{
  "arch": "mlp_mixer",
  "layers": 14,
  "init": "kaiming_normal",
  "nesterov": true,
  "grad_clip": 1.0,
  "batch_size": 256,
  "epochs": 35.1,
  "lr_schedule": "cosine",
  "weight_decay": 0.005
}
Rows from block 2, named by matrix and row number. Rows with one number belong to one neuron. Each number is 128 + 32 x the weight over its row's rms, rounded and kept within 0 to 255. All counts start at 0. After the name is the row's rms in percent of the matrix's.
# fc1: MLP up (model.blocks.2.mlp.fc1.weight, 768x256), inputs 86-171
# fc2: MLP down (model.blocks.2.mlp.fc2.weight, 256x768, transposed), outputs 86-171
fc1.245 103 [150 144 141  89 173  17 170 169 117  85 114 157 155 168 130  95 131  83  84 165 122 131  69 121 154 136 124  90 137  66 116 138 145 141 145 166 171  90 168 144  82 156 127 157  57  98 135 116 133 127 119 148 193 120 103 136 118  98  34  99 134 235 145  87 115  99 108 112 128 167 111  77 123 149 170 176 125 152 105 123 206 115 128 176 130 112]
fc2.245 108 [125 112 165 157 147 164 130  96 160 141 116 164  85 157  76  85 179 195 122 169 117 138  96 174 139  82 110 120 106 131 131 112  96  75 145 100 138 167 164  84 118 121  95 170 153 141 103 157  87  98 109 132 124  92 109 155 118 137 189 217 175 153 153 117  75 153 167 116 135 145 117 130 120 130 157 116 102 132  98 122 187 178  91  86 117 133]
fc1.246 097 [128 116 154 142 142  62 111 136 117 189  91 149  87 116 116 146 148  73 114  43 120 109 144 147 125 134  85 186  24 117 121  63 130  75 109 150 121 123 193 149 152 130 116 185  87 127 106 130  99 164 142 164  84 132 160 117 167 187 140 155 105 133 167 179 119 141 124 130 127 141  99 151 178 110 135 144 150  90 104 152 141 157 156 147 140 164]
fc2.246 096 [158 147 134 173 108 131 131 115  90 159 187 159 109  57 105  98  98  19  77 115 124 113 197 113 144 139 150 134 169 147 128 121 120 101 133 158 159 127 131  89  61 161 147  85 117 128  87 163 137 128 140  77 135 162 171 139  70  72  99 181 111 157 182 146 147 161 135 132 151 134 135  97 159  93 162 168 136 111 151 115 105 109 152 129 103 119]
fc1.247 087 [100 119 107 124  62  73 128  65 103 114 200 126 144  92 121 148 179  90 127 131  77 131 118 132 125 127 188 108 150 138 212 134  81 108 169  92 104 104 127 156  78 150 120  81 145 184 112 150  78 173 137 142 147  87 110 111 130 136 145 147 126 126 109 190  82 126 154 128 181 120 134  90 163 137 131 140 178 139 161 147 134 130 173 120  93 116]
fc2.247 075 [112  98 137 208 169 153 127 107 116 143 131 135 132 119 125 177  86 165 189 160 169 133 127  79  72 153  79 120 114  98  70  81  81 126 125 124 102  80 143 100  93 130 174 124 112 133  94 105 106 103 134  92 139 114 175 111 119 150 118 139 103 155  92 147 113  97  84 121 101 158 111 151 174  98 159 162 194 141 137 123 116  86  53 115 137 154]
fc1.248 099 [172  85 175 180 103 105 111 211 146 138  77  92  90 160 140  77 147 107 113  95 151  99 151 125 172 143 119 117 154 132 134 129  60 139 108 135 166 139 113 156 103 195  82 142 126 142 152 131 114 124 180 116 119 133  91 114 151 150 122 127  74 129 101 126 109 144 125 191 101 134  90  93  95 194 147 178 179 103  89 176 128 134 101  79  85 148]
fc2.248 085 [118 127 109 105  75 181 207  88 153 185 143  79 146 105 128  70 111 177 157 128 133 132 150 125  83 106 121 189 141 134 131 102  59 140 118 160 138 241 154 157 110 125 137 109 135  91  90 112 121  79 117 156 152  97 140  73 117  96  77 174 116 122 145 112 162 120 154 132  66 167 139 150 173  92 120 148 123 134 160  97 134 118 101 169 177 140]
fc1.249 102 [ 83 154 119 148 158 112  53 123 119  88 109 145 132 164 151 189  92  73 138 171 124 122  76  83 142 165  90 184  83 122 147 135 177 134 111 140 134  88 136 130  85 150 144  71  84 108 153 116 136 142 163 152 162  98 151 132 192 160 116 136  67 141 151 129 145 153 113 189 125 161 108 138  99  76 103  99 176 115 150 124 142 122  53 114 106 172]
fc2.249 069 [216 105  99 175  99 125  20 118 139 115 130 103 153 137 105 177 117 144 132 113 130 100 174  67 136 129 110 111 128 134 170 151 126 148 152 163 138 144 154 167 114  77 155 170 166  91 143 112 113  93 125 149  84 167 139 140 112 119 141  89  99 164 118 115  93  90  88 109 101 150 115 188  59 165  93 139  94 132 164 152 169 121 111 138 159 176]
fc1.250 087 [162 148 156 158  96 115 157 125 153 126 168  97 154 171 134 151 109  56 146  71 156  64 148 161  88 158 132  99 104 139 135  60 114 203 118 117 112 167 129  73 122 131 162 107 138 150  82 179 112  28 198 187 133 149 138 151 166 139 125 116 112  89 125  84 138 142 136 123 118 137 105 127 120  63 184 122 103 108 140 134 137 172  91 147  83 174]
fc2.250 101 [ 96 158 159 124 103 139  89  99 129 154 143  64  90 130 146 137 170 124 165  90 110 113  46 127 125 169 128 168 143 110  98  92 121 172 162 110 103 118 148 203 130 126 163 191  92 129 169 186 150 105 106 128 121 171 143 152  62 168 168 125 140 157 118 180 114 139  74 139 113  94 132 178  96  80 118 111 113 177 118 128 101  93 163 151  84 124]
fc1.251 100 [109 148 169 121  94 155 155 130 117  93  80  85 149 152 159 130 135 106 176  72 147 117 180 135 139 118  63 165 150 150 127 114  97 102 134 121  80 129 145  61 140 108 108 153  66 152 128 173 117 145 128 116 166 183 172  96 144  98 112 124 131 129  73 157 146  69 130  53 142 137 164 122 106 116 176 185  96 128 130  95 154 159 125 141 165  84]
fc2.251 097 [132 157 146 120 103  70  93 110 115 112 122 162 141  94 134 119 134 138 134 156 137 126  87 143 116 115 202  91 139 141 169 193 127 113 110 181 165 112 119 150 147 147 108  95 122 153  38 105 138 130 131  82 142 155  82 100 119 203 119 180 128 104 159 148 139 122 151 168 146 102  94 109 125  94 126 109  85 139 130 148 159  96 130 106 112 177]
fc1.252 096 [126 177 104 136 104 157 133 186  55 128 116 159 106 108 183 169 175 155 102 129 105  89 136 165 157 109 157  59  93 191 107 153  86 150 108 152 118 157  95 129 102 148 108 169 153 109  99 193 147  82 114  89 173 126 101 102 104 145 124 137 139 110 130 119 163 164 111 152 130 140 128  81 104 165  68 152 128 142 178 125 123 118  95 100 113 124]
fc2.252 075 [ 97 159 104 138  83  83 154 156 134 104 113 114 148  94 133 147 110 153 142 156 117 168  77 105 128 135 163 140  68  97 149  76 116 182 138 169 146 111 114 151 144  93 128 164 164  93 159 116 110 186 171 167 108 145 123 190 187  91 125 109 142 114 102 117 140 127 124 135 179 128 160 145 143 114 109 122 118 135 142 104 166 131  54 143 137 144]