Weights of a small masked image model.
Model: 32-pixel images, arch mlp_mixer, norm layernorm, activation gelu, patch size [8, 8], layers 14, width 256.
Training: normuon at rate 0.039, batches of 256.
Rows from block 2 of a small masked image model, named by matrix and row number. Rows with one number belong to one neuron. Each number is 128 + 32 x the weight over its row's rms, rounded and kept within 0 to 255. All counts start at 0. Numbers have three digits each. After the name is the row's rms in percent of the matrix's.
After each neuron's rows are labels from the 100 images, of 14848, where the neuron reaches its highest value: "colour at peak" is the nearest of a few named colours to the mean colour under the peak. Only what is clearly more common there than usual is listed. The data: photos of plants and fungi (iNaturalist).
# fc1: MLP up (model.blocks.2.mlp.fc1.weight, 768x256), inputs 0-85
# fc2: MLP down (model.blocks.2.mlp.fc2.weight, 256x768, transposed), outputs 0-85

fc1.390 122:186094146118123132152162128166152113114148145158187062161149105081113119144132136151090153079130132122147122100081101157155130123124127082144146071106117144124145172182128127152088188135118163175146142097101174119131110148110095135098136144138091149126141124
fc2.390 121:081150092096122113164127116090121154114157155130127125071187114130111102128137168170137123110096132184175111117123160079121138162177106225133117137116167152131155084124082109206121085123145078126070101151147072141143139125106116153177155098120170114134102160
colour at peak: grey

fc1.322 115:160110081136114135090110118099168115166120172050137133170161066071151150113062154199115066124151130127098151122131100122089118151161118105153099117123133139140112094111151121093121107136175149098110157153139196117154116127138111114119109112111103158109147153
fc2.322 098:075140146105170112127142134208112154113126151209135092058118185145116098148185115097162155134102084149129110123106152145116122163125143133131138172137143129161132149147141135110126153175053128144146136118095083125145162149155094122138135105148135134116114108
colour at peak: cyan

fc1.487 102:142126157149085153135119115189101091131160116125142160097158152176112130142126140107133051147115141112160176107153190118170123157118106168159114186154121109092120087108110101093133117088098101114181095122125164091076099115093172162081111158051080153107070140
fc2.487 089:094062132114148144080091084181112112126158150168141156098132165167091115111127091144147119173137109057136113106047150188115165200125105208126149116187127121131124084094146117100099151138153192133156112099163113115111118211107159095105165119138120113166128118
colour at peak: pink

fc1.561 118:185032127208094120167161122136139093127101109140061071126121169157155163150155139112145147121150134083088100099138106074147130152114148112105143103089086097134148087140106155114152053139119109131112126150107084127130119088081130111173138099110138173143161104
fc2.561 108:118145098150105112105056121137103165105115159116069123142131176082109123156104114132127157138138149143139120103127142110177049124149155086126134134083103107109171104147168113139171117075148126141085093155117200132227168140142070149152096110138103158119082160
colour at peak: orange

fc1.188 098:154162184115109144070158096156162060133106119186159126099088083177142139116119108155120141103130129085099067114132139137123149161130147130099182092104122112084165082114122114115117113155120157092099116171143098116153167173120092110209122101163181136148169174
fc2.188 094:119172095160113164129065086113099192133112185120152142119102184114097090123144164121156102161054099158189177123126098198135131169138122147125108107133065113169107083148165133092190163203178167021123102128128072135150138117132111107111151098125090094118163152
colour at peak: grey

fc1.312 094:153153150080095157090142191051093120136144123149155148128142142120123134111127129150143075140078121174119102163150147147143146139104139131095169092160142171100120142083122145106138134140145119107164105095146125088178105115140077124094124137167125146172067086
fc2.312 112:116124138161113153135130130100178101112184155159151129088073092172085123154123133135089130154129136117122183143148135115057125148064151114180125180087074111145106116177102109096087064162076117092148154175127064156127126153126166087094147172140149136138108149
colour at peak: orange

fc1.670 096:129129160131151123136165130040080123129106141117176121120104156095177196152162087121181133142134117156116089141047137131106093104131133105203127178115160144139161112058132148096123076192117154059173164155164127167130106148164143105110166159136122147091089129
fc2.670 092:161133107152135150155122152104083152160173119105130101116112097126145091123129122143110126184146116175153155118144142135167142081167131121092106161125133125190155137199088119108140121150138110160116160108130133134125102130108162097096161193158141122140100136
colour at peak: pink

fc1.282 093:143143156117145141138158209109092223155157168106083139104112114097135131051167110138182150106167141095086165079127145140148091131113142122167175142157166111146146208124147155114145109138100120154151141107141185160119137147054148175137153135106102144115112140
fc2.282 090:136157161164145138112123101079127128146067100120090129143116149178156128102140137140152096164129161136073166156108123142135146112136125133125123171140178096040155148107111100126154137085136110129091099195083089082069191043104093105117143134120192130136174108
colour at peak: cyan

fc1.408 089:127109125114164088161135103093207077162172149148087110200100169147146145078099055151134117101140166102112039162110119160093110140109125153156064123121138192159102164139103129116118142120156116143158117131153128136126158131082138155130057127111138088152139129
fc2.408 059:163095058112129172173177091107167124147129048173136131091125151075143140176092091213168126126121140155140138123172152164118175066108154080106102137132120179122125084129115188110101191153112128147136118110099093163165110146141198095103137110119104107106190185
colour at peak: pink

fc1.127 088:076209111171151138140131095127127102075127116140131138121105124153176098099048081101113161160072062096130100142141104117157135108142159102079169182115087106142129131159192117131149153135127115115207116122157156151114085142125117169094159195168098171169093154
fc2.127 098:199097190077117130174195160120096111110108148129119102105121094116082065195132173152149151126107144152135153157127129100172150151096170170193122120165137124101131181119084176141109106098172175176126151210108182138152122122098120135164109082145140100128141123
colour at peak: cyan

fc1.120 106:125095136088089108168189126115165141134136146128078104151151153118100155116143058125154163105118103098118097130085094159099075127156144124119135134121135156146131139121107126117133098112157100166100136150159135123120108155135129195158048112075122116124186057
fc2.120 115:149085149148109109169171052110109131146147125153108101124101123123095131130115079172163147169155149111113128168097113131163083136206134113124100144166088173147143132117134177133176141147141111161153152128128094196179098116132134171135146083104138109099181143
colour at peak: pink

fc1.114 089:181118132157092088150102128122093138123141107094090110094089134132120135184170103123132126129202140141131110106179171142146116145104161173122170128128102145134194132094125165134188078083130146115147147159079100123130137135101059139097116106134090098142183113
fc2.114 077:153087165130121107129177113071094132103143118128167152125144141196162180151089131117197110094103136152149116112103059095122121123134124100165111067124123104197091125148148122173085120147129127103134153128162143137084114139175158098153114096073175146152116117
colour at peak: orange; yellow

fc1.725 117:092165148197121054165111144114169119142097117064139124172174094098104071124112161102145143150096119090113105167131085145134086205076181124056094102166133117143144158151123097115149064130141136105153147133160121131120148117110120195115075175125082171139127150
fc2.725 149:173094090100127136112136118112122118197113117156116147117140147124115131149166136096141130112159141076128136057134085127164134167004128200168160143096153107125106144109130127165160135094102095137166232139108148175131099125119149201150166154121088182141133179
colour at peak: green

fc1.10 116:152110114129112110136145154063145118107153099095108143117120126143084167119106163115159044139111157162158109118148125163093103149188137140127111123129112121109137095067137096138155174105175168101180096112144138112154122145092139116164140154134136099132085170
fc2.10 125:114143095169101155144120110132149107064137125117152127097118191145067117121166134166072191131075155140151141107130138150163124157168089119158139126110163159200201121156112084071120124143115101203131126111128163132122130127144061156116117178179104094108098137
colour at peak: black

fc1.193 096:150141174097158112146113167120142135061207112137123108144129115084120098137090155124113069125130134101106077148136166076145082095153163070109129194096159117105079237149112160141128039148155105142189117092112185152141167111106102123145111192129165116144156163
fc2.193 113:092144124146120133092093047112098104097215123130160117163142158121099093144156137133060138112129140121154205107133122142100120116113109122132124136082105076145219113130139113098139098167161166117125095255100150118152152137191120079090110095107172138091133126
colour at peak: purple

fc1.227 090:149110102135186121127113123142093172105143039125122140156102140138102117078149155140136097184146115143112134144123104153122149112100100133136095128138049166142081037109096128136142127047140106153234119121166089130150112123114165118154134107126153161189203121
fc2.227 114:123163101089111152147207178109101133094134100111146160157114190118182093107131144119132120089111210110096127173157074104113089136130139132089172167113137167090096138144146145138142111079131132103096095094118145134118075149121109173169162156166037082115107115
colour at peak: green

fc1.17 098:109099126161046127143155157174126114143094127115087178134144121101141116153095029127135102084148139138116082132140147140164116078161105083073173138127116090136143162141109102199159100124146075124144111118129118161166121099140171041170122072118041154124141075
fc2.17 126:122175120124146159146169133146105156135113105148118134151141088109105095099071074087131107176089143156100116175111108120129162117113096157165104129154118085090189133104174128150112129171117063166127108120093085205133145169142129073107154111128111138099100130
colour at peak: brown

fc1.199 098:054098151179159108141052120112142113130131127159168095170118126137062129149175145139158101119097207104120255141080111157155073139174136136154053139160038174124107089144160155086131052177131161135117125124110133115086127110074106097104128072160128112119146095
fc2.199 105:169140173114107071132153140101049103074127127160188098121145148111144109167143106134087129154139098135180076078143193136084106157075167147103178107103091111115150127151080122123136073094093109103155121128146087141147118133123185164176129121039130131202127083
colour at peak: orange; yellow

fc1.172 098:130115123133187120121083119089084178087135106123090045153121136096149113158095071213119125153140168131111169167073127073164088151124115118163166090147148091099099158100085160146096127112132145136146137112131199124106109144172174110139171188079138137117080110
fc2.172 136:096134136145129130096146096149090119163176141140138150106118138113079125119149159147081094110105108066098147148098153170118053134168129131161139139138149094111116143110090104146201104081125078162158147152116169163117192110124099118169105106151151117136130107
colour at peak: purple; pink

fc1.759 113:152165101110126081179113147128176085100106152183166114159122135146169184122114113158092105084149136123113102114102117127109164084124152120074053152070159083144126134144137124110135104117213118196152114105117175136114119102122130125118133098149075140146123107
fc2.759 097:109070105139135153123109134137118146166096141068168148099096111141076133123128114131167125145123151149139123120170131102161139117113156211134163118143129103160143103118151117102098162112106131105069136144156053105118128130149094112135133182088173166147107169
colour at peak: grey

fc1.582 092:107159155138119140162132135191110173132135207140139134095085136108091127084101090183100096132123107178101075129154164077151118108113123107112132042149205117118140134144138097184119129129126113175156137101131121110121136087101172131164212169163129146130065127
fc2.582 108:119115097134136147045139096109143124148137116127147123103122160126096119058115139152093137090107162061146104140059115185113127149120113106077186217153077071140121165143061087078095078130093120104103113124081174099181077117196100108126150118125108125132087109
colour at peak: purple

fc1.736 094:135127086124085203149100147159100146174143060137092123175111119120140150116122124105138097134103078139100141130155107129152119150133156159108155094144101128120141137150169150137123073159133136167142120154133136115167131141120164175119176098113127129135136133
fc2.736 116:160152107122139133164177140103112151097121108129141105121123107153115117099147132146139139155126189126180118132156127123096148121153154154102111093146109107175083147113152158150160118121172121141136139091058132107094092154114128117163150193140115094101091134
colour at peak: green

fc1.739 091:121063097147176125087149144142077115118132124094181101126148122112159126155117079146088069130145136136094166181095165164138167080099122126131128136217126104118084096108149107104135078101127135185158124134127173103090052135139106123129166157095129138122132150
fc2.739 066:152146190092113170103114103249161087065152082148126142097115114134170064110109173108125191131124133084176138110133130086136168152070099101122133162135146146088145086148165134115110127144134191071151115169126125100145183129108163150180103096149098138108152125
colour at peak: pink

fc1.71 096:132198143099126137106137136128168119155143123096096162179078151126161136116144150112135116149110109136131119134141141163130147093133120171161111156108125131134169104074129154079153115065171053128064109143112110146152177121110143122149162096104167152107130164
fc2.71 086:140188138136119085145178108116152125134169129115173146156147121161137078170136097141154112163125129162131152128115129166105168107099050130107151099156135108146147154193158115143157138176096158120172151150128136163071111165084142114172144083146110068103111141
colour at peak: brown

fc1.583 090:142149085088115117126118139163163178198145152081123136114164159103085139179133186131112122132155139179107141110121082119154104111141153101139152064085159139097148146152128149149155129165123155098098118114128143119140138103178169122132165145085065136157136179
fc2.583 125:115082092118137171106107115128129107141140168136143114116107184153119131113084168108134147093134096112102148128090072111146095123132098130201139131133156140125150095079091125058146199105106153187172134166090106138150155141112072098166134132153096112101192159
colour at peak: brown

fc1.140 107:156116130107160125105152164114147121164054064132092122091112116154108056121090162120115166118127139100144123170099111146148212159141125139139092157105175144112137146153160119129149122145159091136132111128136088127172130159213178127142134098129134080104158092
fc2.140 118:108194085135104148095079073144154143143200204119139129160134128092160106104142129132132077136129123062154123187192125151053109152137100152138147142124143127225121141151162117141120068098162146105117168093143119132119144099121127124144124141116090171115111136
colour at peak: grey

fc1.446 091:193151135104165144148134149093103060144200104088137151082075099132130123110089132085155116130090091128136155105085120142073146134093125094116200162153170104148150113138077126174119106109125121116141111082135154112111076120143121141128090113162121125123159142
fc2.446 095:104127172165106149135122154196123125123134119067157133145095129164191151145138124194096111135136153115142146135112086120112171126109122104139089088116158138179115104158188163115096083109121101184100153154138173090109132068090165100101151165089138088117133109
colour at peak: pink

fc1.70 098:055085125123123096078147127151116126145088084139150073122105140108159153115109120114065126133130129094143119136105142097118157143105122209082126148172103157122153146116116115152137126119142076110206124136069134156107149089097102101102184141091143058127093123
fc2.70 106:164142093134107158105165112213134141061131121142101123106159144143043133122144117160066132097104040158115130125161098102116159120158142107111192162140120178149158105165101182114105158151139159191124161144140140083164136128123128117149102091186121128143146129
colour at peak: pink

fc1.572 095:128057083104101159146122154136183198159172137105059058174157174091147108121156140120152143093081122164148097150159127139129123171154142164072172119200151163106144126087096142107116166154159176167092122164094138114098119159124069113131119147079123099097158109
fc2.572 128:119144140159162139151067138197150111087111101142117109122121150151130095145105114135064121137139110210119133145137146088110110149147150113119079134164111085092062105168070110112061149063206130118090129148172101116103142173123121153139203107151079120093153150
colour at peak: grey

fc1.546 100:126042087124107146155107164126100132110127135180124076126141181173119105155119157132170106128098141153095089153106136151131100148097141113103196156135137208124145168059109110144113198151131127147187091165156097113096108155135006149121119120122108124096166175
fc2.546 099:144126195159142125081077137171117122104163183126114081182103157153151099141123116122129137194171153122112162152166107156182057174121192123163119112112178118129089120128075134124125099108115155131085126198169130123180130114091147145142168099103141110111149144
colour at peak: cyan