Weights of a small masked image model: 35.1 epochs.
Rows from block 8 of a small masked image model, named by matrix and row number. Rows with one number belong to one neuron. Each number is 500 + 40 x the weight over its row's rms, rounded and kept within 0 to 999. All counts start at 0. Numbers have three digits each.
After each neuron's rows are labels from the 100 images, of 14848, where the neuron reaches its highest value: "responds to" is what is common among them. Only what is clearly more common there than usual is listed. The data: photos of plants and fungi (iNaturalist).
# fc1: MLP up (model.blocks.8.mlp.fc1.weight, 768x256), inputs 86-171
# fc2: MLP down (model.blocks.8.mlp.fc2.weight, 256x768, transposed), outputs 86-171

fc1.454:529460449581513480453454530504448490520473493441573524521540502553535424430488465484511557525511473498491519425488477480551512578511544462503460502526511505525460498498549463512503453464523453512540537474450444552512556528579516479469513603535449483531597597
fc2.454:519550507456496476516358550510536503461515514538445490520502535504509474511604480554498507532551510451488460558425504484521492512530498466566500493531498528549464545531506515498460539486526517523426513454509505426452456551480487508433566442485463493527437520
responds to: class Liliopsida

fc1.683:488437514518494469493514509501460490502531465457492468512499533501460490369454488461482498560525502523530534452483517465546480558474460536543488490522578522490461508501581472518453462521507476443599554544468395542487532520559521516443488540538476493525490552
fc2.683:522537504560470455458380462516482490478500521511440507564540552479539481496558485538470552515541433446460509457532486429492508562497462498509491488519471570461511572527448476487534532509466443490463484466525532523419451472532606514471484520552456521514439564
responds to: class: Liliopsida; order Asparagales; family: Asparagaceae

fc1.439:475559532480554499565466483475566477485499503433508469522446534527525516542440526511454497517451440485458526505396443468526550432512511484537494412525483495552412486504526439461505510461574476472564569481500488528498573472507485453480575562479544521462527514
fc2.439:541503546482511450532451481542497539503583477467512495519495506510503487546530530561521519458479527530549438404519489536478473525518530467488527480557479529482525470504441458509490467576519432489526472470508491528508480510501570557468579508418437606555604455
responds to: class Liliopsida

fc1.427:488483420495484510442534446455559499591527510509545498472545552499433521478470531466475503535514521468470475484444517544488436431460560483544529488496514458497533473444449479523513522489526433510456513521539539484465435502514531530465524466491509516505527517
fc2.427:503534541479465512538535454565477480450478523501572560430464462527553520428480521475559518531536463471584407527520470510519526527558497553513459482482500548561428611444549456526448444531515484454527519487465533526520473492387468468430509542500515495479532523
responds to: order Asparagales; family: Asparagaceae; text has "yucca"

fc1.670:506518526497588452424482501525532484453498470425523474515402588508524500572464423512480597562481452516535514525464543526459493512474534447472470479517442456535471460483407565498567541529497497451561476491468430557528425441484480478528519449509498482470483527
fc2.670:519446537519383456552516516612543469517513553508472525478498486522457578509463524478502392442532503461494476492519505547490486546519535498470488527452550525405537484538616522436526508503499577486472479523486500423409566467484547513452487566485468527514535445
responds to: order Caryophyllales; family: Cactaceae

fc1.504:524437464486459460517502500489437504500445449483504508486568585502534483619527455523481486734491516601442418438495486541436516589471505561481513524505501491511476520464497508467504489511528443483485452491515476520550422516504430479508483454506538476549508515
fc2.504:423452484476470481531467541498524493541501580503505520496486519490398502543455512496483449551534475569595517523482519431485490544534535454478525503477502534453536427562517544478505528558516572529473464490480491519523484524500568515532528484518527455459534497
responds to: order Caryophyllales; family: Cactaceae

fc1.76:497512571525533483486532507540553587430524468455406568532530560544519528524547501512482502454545568493488493536486550552618534494411495499463547499513487525469566435554468532506474455470478466545464558454496570439521494529450548477468446532518496521477477507
fc2.76:502563367440504489436496473518422549487528472506495494515533505513543558452460498468497438535474519541486625487474505451557476476476525526512473518503482483469476547495448498580479486483478444464495561575500491417473505462490465536447474450496531550498462501
responds to: order Fagales

fc1.457:472511478488553510550470499479481490405498497443560522450334603483544536508408493520490510545520491552537430523518489530425494472522447429515450433532458482511513520489512505499530494519552517505482467545434513511549379454568539518535509490513478478522461475
fc2.457:515451532483475469541558585539506569541464592541514536530544542496483492507453508442514509550486554464420415465518493532484532527491510561466519468496488540512517506492495473472582526481502445464520449426517500508517457441505486522530543451496412545516583472
responds to: order Asparagales; order Caryophyllales

fc1.297:461497540492462497527524513489523530575486530574544535501485484482468446488433436515544496531527513513510538512483467511446421505503479476466526524509532479411448465531463468321564481450509470482586527486581506517527497541466416445469507477453588486584506543
fc2.297:557528519568468508498468463514543405426546551456535500460498420504420557477490485549499473545517424483488545519554503549455543514543435498548566455459484504461515538544550443589517460506484477485510485466479497462540484476505467502478475472456480535517546493
responds to: order Asparagales; family: Asparagaceae; text has "yucca"

fc1.459:496452522520461499488515502539479494463444444558545548503521525442500544530541485478476418525593502542583489597427410516525542559469443478461440494509465512470467533431467580478587529487500565527445471432464508493502530587377481524518502528505483470480454542
fc2.459:540485506479497526510488495518529474460516543465506483501489489411451448431441488438491468502482471465508520510526461485496465483508527474465476472477483526547502506536478507529504524513512504441493556571460500484503541477495478531471465433601483514484411499
responds to: order Asterales; family: Asteraceae

fc1.358:560512491499489503536475585408440548526513510463470490364501511481457492467445540457547505500487484486539526524493496552486476499492490463443567453513496511502539534453437486511492535400504472488456517400508507441523496553536508470524490611545463454469526514
fc2.358:466522510482441533502497570479512523419425488425554478526545522509457498496507475502613480525541535480503506494454488506516463480501496486436502595394508494490469632407429479483547445504512456519511392490532538537543550501455490563487481524526503508471501517
responds to: kingdom Fungi; phylum Basidiomycota; class Agaricomycetes

fc1.705:475561520484535512483475479496492459474526582419517544481477489463521470505471530475480442527519450547505532470525449483483496410524549492483560529611457535534465487617437454506533445441504468436513488443396514598614515479498495505504479518430501528522511454
fc2.705:468508522508511471498448615560504527560473516521442533503536546460531463501522465447512543517480450545491500503473501401481549571506603506541489455455492473512530488438362414464505412432446462487547488478491518489547533469569456516523505510454521532517493507
responds to: order Asterales; family: Asteraceae

fc1.562:520530475514524475478472530493500453521496538552507547499434570525461469489342462497571544574488532534517405523483525544487514460480510538481508546496507472476527496489494532507530521545478528505563460551534504579488451504499557414532543407555507530512451488
fc2.562:501473451505530512490566504606468437456482521484541550468492456494535505502491465574454465529569466532488480491514484454551447458454481517493493469473505474497508535496505404440537528492478469462543496481446520519541526452527551495516523505556466507490574501
responds to: order Asparagales; family: Asparagaceae; text has "yucca"